A small CTC audio transcriber, trained from scratch.
Model: arch wavenet, norm batchnorm, depths [8].
Training: muon at rate 0.0069, 10900 steps, batches of 128.
Data: trained on short read English sentences (LibriTTS-R), 53.6 epochs.
Rows from block 3, named by matrix and row number. Rows with one number belong to one channel. Each number is 128 + 24 x the weight over its row's rms, rounded and kept within 0 to 255. All counts start at 0. Numbers have three digits each. After the name is the row's rms in percent of the matrix's.
# filt: filter width-5 conv, dilation 8 (model.blocks.3.filt.weight, 320x320x5), inputs 243-269, a 5 kernel for each
# gate: gate width-5 conv, dilation 8 (model.blocks.3.gate.weight, 320x320x5), inputs 243-269, a 5 kernel for each
filt.88 096:146144148144158114123187145164130145108132164146134106146131209135185091133091097122124123126108123166081134107121114114187091114135116142138110157140146102161180152186131099141117147174119156150146156099094166141140170135125129136125114118147113124101134142177125115143123134113141107164132118137082104097115112170132174135162149172125103132122094115146134114097133131122131149143148166093133128118105131
gate.88 100:148111127133139113128131137144143183110117165161142154155124060130135146123156140157098195122158100149105115107108087085097103168154149097134126147169119160142133154159144073143136164084142147136125125177175156074165090146122143145108113163111102168141124135129146154185088151111152160077076141141151180184123111132118132101106089168125104130093121121137153143126145174132161160091103083147148092118149120
filt.89 097:101132125103118149120139116141139141149147137127136155122133084151111140130056114153136114140144094118135152159115099135154125135125120101122151133134182111102140131115127141109137074121137117124113134145130123133114141140109125147133124107091098155158127128152117149142137127092166152102134093133154146166136125113108178099142129125121077160161082104175154134103117122127145181140125100155125137113131112
gate.89 100:154126166129114128128173100103114141132098132110147145194144094116172179158157103088083129114103096143142137111098122122145158110133113142117094137105110111154156151138132105122141105128093064119151099152107126138103112116123127148101178156184134069157169168127147122134102147161103173131165154155138092098103140171107138107132138140145131119132114124120130149092129143148116127145108119113120119117085136
filt.90 101:112138133174111139159122118125107149148130129136142100114145121148128097106148128070111116126140179142125104140154090136102117089155106159128106135115092133106135149149140174135127094114087096111130117122128128131149113142130145121123151155164109114132114154096143154149135148114147109110148127172107075113194150128131130118159108129145124133098136122138134142118124120155151113156125121093133125106109162
gate.90 101:118106121125150118125072119130115106129144122106105167163153110068084102117176156168102134122193155172146146111125167141114082138118137126133171126153119117148154105190152083134100100162120124154137100104119087156121106116140141122171149158147110122127103183169102123141091153103132136143138091123135156159055129090096134162160113091123093161138136104137134137077121127115132102121138115122142142142118130
filt.91 100:097125134143149059113171111088097082164135156123133095099117189162136090119112100122117136144116143142116133070147154073153148157139136129102141117106130126132110112153132133122100127099091155074133173120096112157119180120102126088125091166123162151149127145108091145130168124138113122130139109140174085124177100116106091128160099128147166098108132098123123156144151129128109118099142104133150139163149123
gate.91 098:148144081126138114140114073137095125102148106115130162119095160133155135119161129145067127084150114159128114140144128086148172139102084115124153138135111162115131169087109117118111136082127136111118154132098119113150123111112160148111116102168129135145135130130118138128115127146107126138167108126155079085132112107106133169153095136129117114120163145132152116147116141140135075150144133098097114125102118
filt.92 103:101130079139144104120089134105146123127133119112130147127137136110142113167109125088123121130125108131141122152097131094136144141175134113128067143101121082127078183113162101132143149075127158132137145089131143152088146131092140138059162160159158129142092135141088127131152133155128086132125143076139129136098132073135074193148090152119133134102121169119099100114162133106104111122128112119149138147156141
gate.92 100:107082177118123138079170148171170153132121122143146169160114143148117118157139110139124093138167141074129145122085161135120147091142129116106155120121154131132120118123163160108089133090145109105147111126131124138166139104138117147168135092124152112102079128121162145113138115110141136132119160132116167110197109105119160112165171130090101123151120135155130100139155140138125108138122087131108091123147138
filt.93 095:110154125115135140148096137108172123113132145160121124158090128100171138116128130145156112134141177131103127204124131158119114149133134123126123089139096056183119110165158119126100103114153118135146173065111096106099091107090126117136130133132135082124100111104120129122105157106116129154080137169128154146116105114184137126142071157151116152118132159085154146131166119144132148092122114123109147113134095
gate.93 100:119118132141139090152130105163132097157123126116148183127123077156133132087157160102133117152114125092114071072142167130109140103138120129115122138117131170088128134106137116095118081166112141131132149155166120102113122125125089076080109131125069139130094097163102178124108164124115130156134114092129149138163119122139099094147120105135083133126110107149102127126097128140135099157166126129152110113151135
filt.94 105:087141081169107114148178123099132165185161151113140126093157120116113159129146168091105139118129110130134131156123099127146110055125135133158106113124126136071193144140101134128129180131159137105125163135113127124131146140168123117163130186123140150114138122115173116146130118112177106086136094156115160148118079135124123225153187158106146055126121130137145084117123124147138123153164171124124118175135124
gate.94 099:158131158133138141117162122103123170133116121159142178148147157171070139123129139121131139167111134113131114144114098148140135158131130134096148140140121102131101141135125148102108114161151139096132135186165116144154099133129146117146136137141158141080102107161131149115107117141104158130118122113124164127097105103121142134115132140093127139105116131112160136115086102088148132178226145118114126160114101
filt.95 099:137067096122108118112127188112141137093136126092131134137120093110156095125119156118170150166090180139117121117139133086137111108068117142125134126126120123132130113137134114106135081142131107156135108113135095163142088100093152182109123155122101148092092115140126119133122112144114115117107116147119169105133092107143113121103115114122141128145135136120152077121129132088092114171150135132137113158130122
gate.95 100:118128143135137149176136134094119105166141186137129170132135092121082138160128111146097146100140164097137134091139113136088199066091096107176121100148144118134128131129142153162116120086130120113163187112136133093105091115106124149191152168094163120155125157089147138159106103129113130149134113119108163123143109172114154165132134154111097153126158160136117112129147143118091103178116092127100113108150089
filt.96 100:116151095138116119102164132155107130115123105126124108144120136156133171165154095102106178131132057150138118140075113127107129128107152109127128127168150115139148152149107129144136056169117143108109142163106143131113123146142159117111093064160117122120156144191140085103136134137137147138148138189144088127036112137135118071109043145110148160134071147160139136103158128126094117118134126115107097108090113
gate.96 102:106142131157088124108134117140137111158133128114121125116131121125112159140132136111104162116118176093141110150162088120153151146104131110171100140127119106151113116101101122106086118151135128174148135079109086162113143132164155103133118194126166179148083133142155114152160151129140101114101111129171169099099151134119118151144197144098100108184129132163120124126145156119167144141105137131146172141152136
filt.97 094:169121127177149145105170135134074114134124164104133121119158117121083159157140131134083129111134127147159129152125118110185133163146139130110120145124145117112124107144108135129115149191126141138128140138119118131151164113140157113123137133178145157145172158123116120156134150107137102134123117127137140157146126127142144136180123106170147138113137135110109150106105127103116108101135171112094150125166117
gate.97 102:156135128098138144120151145172156112112107110126117162125101120119154132131089127118115126133099107155134100090141159154130089162115094130095123108096170146124115139103103128131132078172126175148138128131122174109094116146143127128069112122099118080112167122145116087151141155131128142120086142096123158090090158108111112095143112151110145140134087138141148138120130158138162087126103116158110078131097097