From a checkpoint of a small CTC audio transcriber: arch wavenet, 53.6 epochs.
Rows from block 3, named by matrix and row number. Rows with one number belong to one channel. Each number is 128 + 24 x the weight over its row's rms, rounded and kept within 0 to 255. All counts start at 0. Numbers have three digits each. After the name is the row's rms in percent of the matrix's.
# filt: filter width-5 conv, dilation 8 (model.blocks.3.filt.weight, 320x320x5), inputs 54-80, a 5 kernel for each
# gate: gate width-5 conv, dilation 8 (model.blocks.3.gate.weight, 320x320x5), inputs 54-80, a 5 kernel for each
filt.68 103:148158118132132143122115142141116141118130159118107143128140129115135130112131100111111124114122139132132130138167095135147170149160140128072101119141110139140148097132158151113128101120084146080154129145179125148131136110144203145106118080115164142186117155170122129114181097155106128126098106104139148106144123138133047128094097110137075098121157102123104116138110136133113100116153120137111135119115091
gate.68 098:134116125108119135161184137108151123117179142145112149087119136105161114142139138105122128130144111146135124170118155138148106160153168156135113119159158199163109118120103133141121134133098140137121077114133073156120086100139124056175123133132120139122128135141143136154152105133098154157125143115165156118138100110125160098121115071076097118125158141129136141165187142095114116129129154148171108134153079
filt.69 090:117129102163141137135126125160105114085135112113124085126115089145150125153085117136138135129152112100129106077172148130159126098148132120159138114168158100132143130115071119113139141120160112170122122179064147140110150147095110162147136133150147131123162131153186084120079110135143089084139127168127174137108122150173175112127144097098129132114117111124081116162150153087126138124102130155113123132133113
gate.69 101:112107156136116137144140129130154144182119122112129111121161134126130139161131091104121120062105130141101120164124146136128134097129144082103124167093146153156137125147147146111140112163185117128113141134127155142157092116147115119078153164148114104132131122099156091143142147124146098120159135107125140134135111127134122107124134135117143143155113122091143095111141113129170134160075124130120109137145118
filt.70 098:121149131118145151132100174141159137113120100118137169136128110156159074170109163100102088123106136103120133129162124118115103119160163098129088163128131097098134156114134098140152123105115140164122110156088136117118068130167149143160111121137141123096177149118090141130120109112135084137144125120093119115137120174140168173195105084198133167110150134121155125118113125119096140148120109077161136160141173
gate.70 101:126176091112081131121097115156158149087092124160160157123081116109123157147125136172151120076081127112104131094116111141116105129108122118120127144121096096127176161116144125107120101111123164156178119144157153112159101125128136104160153124111140127143151128138145120127136134104138141106142088121137112119148128111139130103140121125127124121090133150161106119112127120158104145114146105129122113167114142
filt.71 103:126130113156135116107136123090140160176185191132123131119140158124138086086140137143075115146119148081123106135140174129147150090080156116124135139125109098164140144098145125105111113119160145123151119147089127121099154133147138125140086111131149134137130112101109131119131135106106112112117138151148111133091105146128107080113167142147142103148126110111114142104107185163119149146162128120108102107159074
gate.71 102:142114114170099113154129150125156136107154127083142164133131125139138138122097146143115144127130106121135150146150145159116106115150122130151141155126144210152131145126115159155127117142111139117124127104099112094096109121117151141144125153162153122095163132104145179125088106085126110082111108157152141094072167129139112142111128099116118131067120152110121171100106198144133119131119115116148139092127110
filt.72 094:111144100123163118136108132161129122114110160103143095144115168149138121124162131103097133134134134116140169105125074129158136138133157093116168156115174124116152166131154098114140108136154148114113119133124136187127141094139108125201130118133153122134118123113102091131112112103102117106128108120122116125159136111112145117140145143137076131100105107117191118093154148182154092110107134088128122109110115
gate.72 102:098156133127124137130100094121127135107106123100108164097076116119143138144124099113109117131118091155128144138099166123140109058138135117127095110093110111128150177133107100122109143150151122132122129130085136113096154147092115117145140109127106055137140166099115120130132105148137152118151182093133123132108166173124123128128148130095144132097141122129145137077119142106121140166098134140154123084139139
filt.73 099:110131142119130104116108127132180143126109091119134091112136176124083154114173129128171132090120138067144126123116177134125130131147121144146122127112074141145160109141129158088102128111140112144166151092145153110102188098113146151111099111119110158128134151119153099123185179136153116085113095147169120115134119118146142118167136155201162124079141149120156120141157119107132132114118114133138129083091150
gate.73 100:120125101124173106078139142144148139173150103125105114124113123109176142124124150148084091106148178117136114125121108143146152140144136112128125145145153192149146122107125145121109080131166133170122151120114150120160114120135159151081097155117101075096127155156124158133117111122124073112114100110166101121138127154143122059167108159153112095126175106095113149121124177138120127109125126118109097151116138
filt.74 102:105143123137139135163138124113200090145138171106100107141135141114152106090158147105108090158157147130086112137150065106123154106170098140106136174135157161116092124128123112175123100115126134149110104194136095158163112135104143141101078112139154133169127135140065174195180148122110145139124099119136126131105149116090112124115115128179125134094111164120143163137119143134113126157116144107099133136106197
gate.74 103:126116163133109191083106110123119140154138134142154167134121093109129101110141125134141104126115124118147096094148088114129153140157125133157041177123160166114130119103147117123113121127122144104124148164110092070136088112108107099174116124166113106117079144166104145173167124090133111108103148149158092144133157132110056090131147094152141135140153135123153191086119091146116132096134121141162153157119132
filt.75 104:130124144118165122114089110155137135158133134120117160133133125152191105174122113129115119138142125121077146104130121105122153120184146127157117131120135133142112136138130182105133151141103142119121140136110164170138130173116132105118030170128119139152153146137115168168137137081134129101141086084123091137139153081116119075147138163094130123139131116141120109125161119110082130106109175094126108168186100
gate.75 104:119119186101123152133106141171123126121124111141132093128140125136069166126103145127150109104112164165164123161108198147124129091141124114115112100143118127127141065114140160193182125138107139102138131097128107110118074123112153164108159106130146097108095156095112130124126087152146089133148164155144102088144162118145162140129110104093099116138135118149132171129150156151159119128140141106111112084105196
filt.76 101:118140109167134130131176114141119107160144134085127109110125123099077155123119156126102119143109149152107128082126139122129122134113103114078150117087144152111119137101158120131121108126133107146105105114138183133105172153113134159111126118073127137154142097120156161116157074115146096095127172104107106127141122098137143135131162152099081103105156134149138167091135113128080115110100145138130126108137098
gate.76 097:128128065152167131148149112115128139086121143158105158161114124136147148131109138157078117132130120083163128228108091105116141104148113128080181145125147151124113127146140136116122126108148115112074154116106121166142129101113099095096113128075143142137132108134113106106131155157153095153109089147105129120128148103100131117134100110118142140118162133120123136117109132182129139161125102109142103137191126
filt.77 101:120152140104117124134126113107098139101109136181143125152113111146150164097175146094092106129100166088169108100138117105132094125160115098147115127133118141167119120140098101122125131138134134121133149154139132168133179139139119149131100112121120106138121084136107122098120130124113108107142105119129170169109119170185189073168119139149127159054109145173139112150143123147122138138140136146091122132065149
gate.77 104:149150114141113108148105148153214138117124114097132123111143120081107125155074116118114123096124080155130112133146128093128129140122147135125144123128100181106144126141091121128112119115155153139122069142117138113126164156104136104131098133143122109147117164136161081140146175171147101129162117118127119105145174109115109133094143148137149139123133132123130120128071135149104137166153154137162105095145105
filt.78 099:122108114140104136121128119084110141115102169092120099101113121108118108120093108097131146154098116152128118119051102197113085105117111077123147072144114139160106038107127122119147144131101127101142117129131130143163165110156134135103113118108121163143133113114150091160125107127124153147150168145131168144129137123148105115127142129123133129074112135169132121118104120108126141108138078130135135118155122
gate.78 099:168148130138133097142137153136091112134136140136124108123111142123162113137101131071154155115124107157133115113135109133114146090113124146110123104108130154165130135151122148131157147119145102106168144126143132167121181117125123133114120126125121115128151144145155137130142136149150152161150146155126105112123175102177125129160103157144087122098134087136112124141179113107095098117112105116110129155144153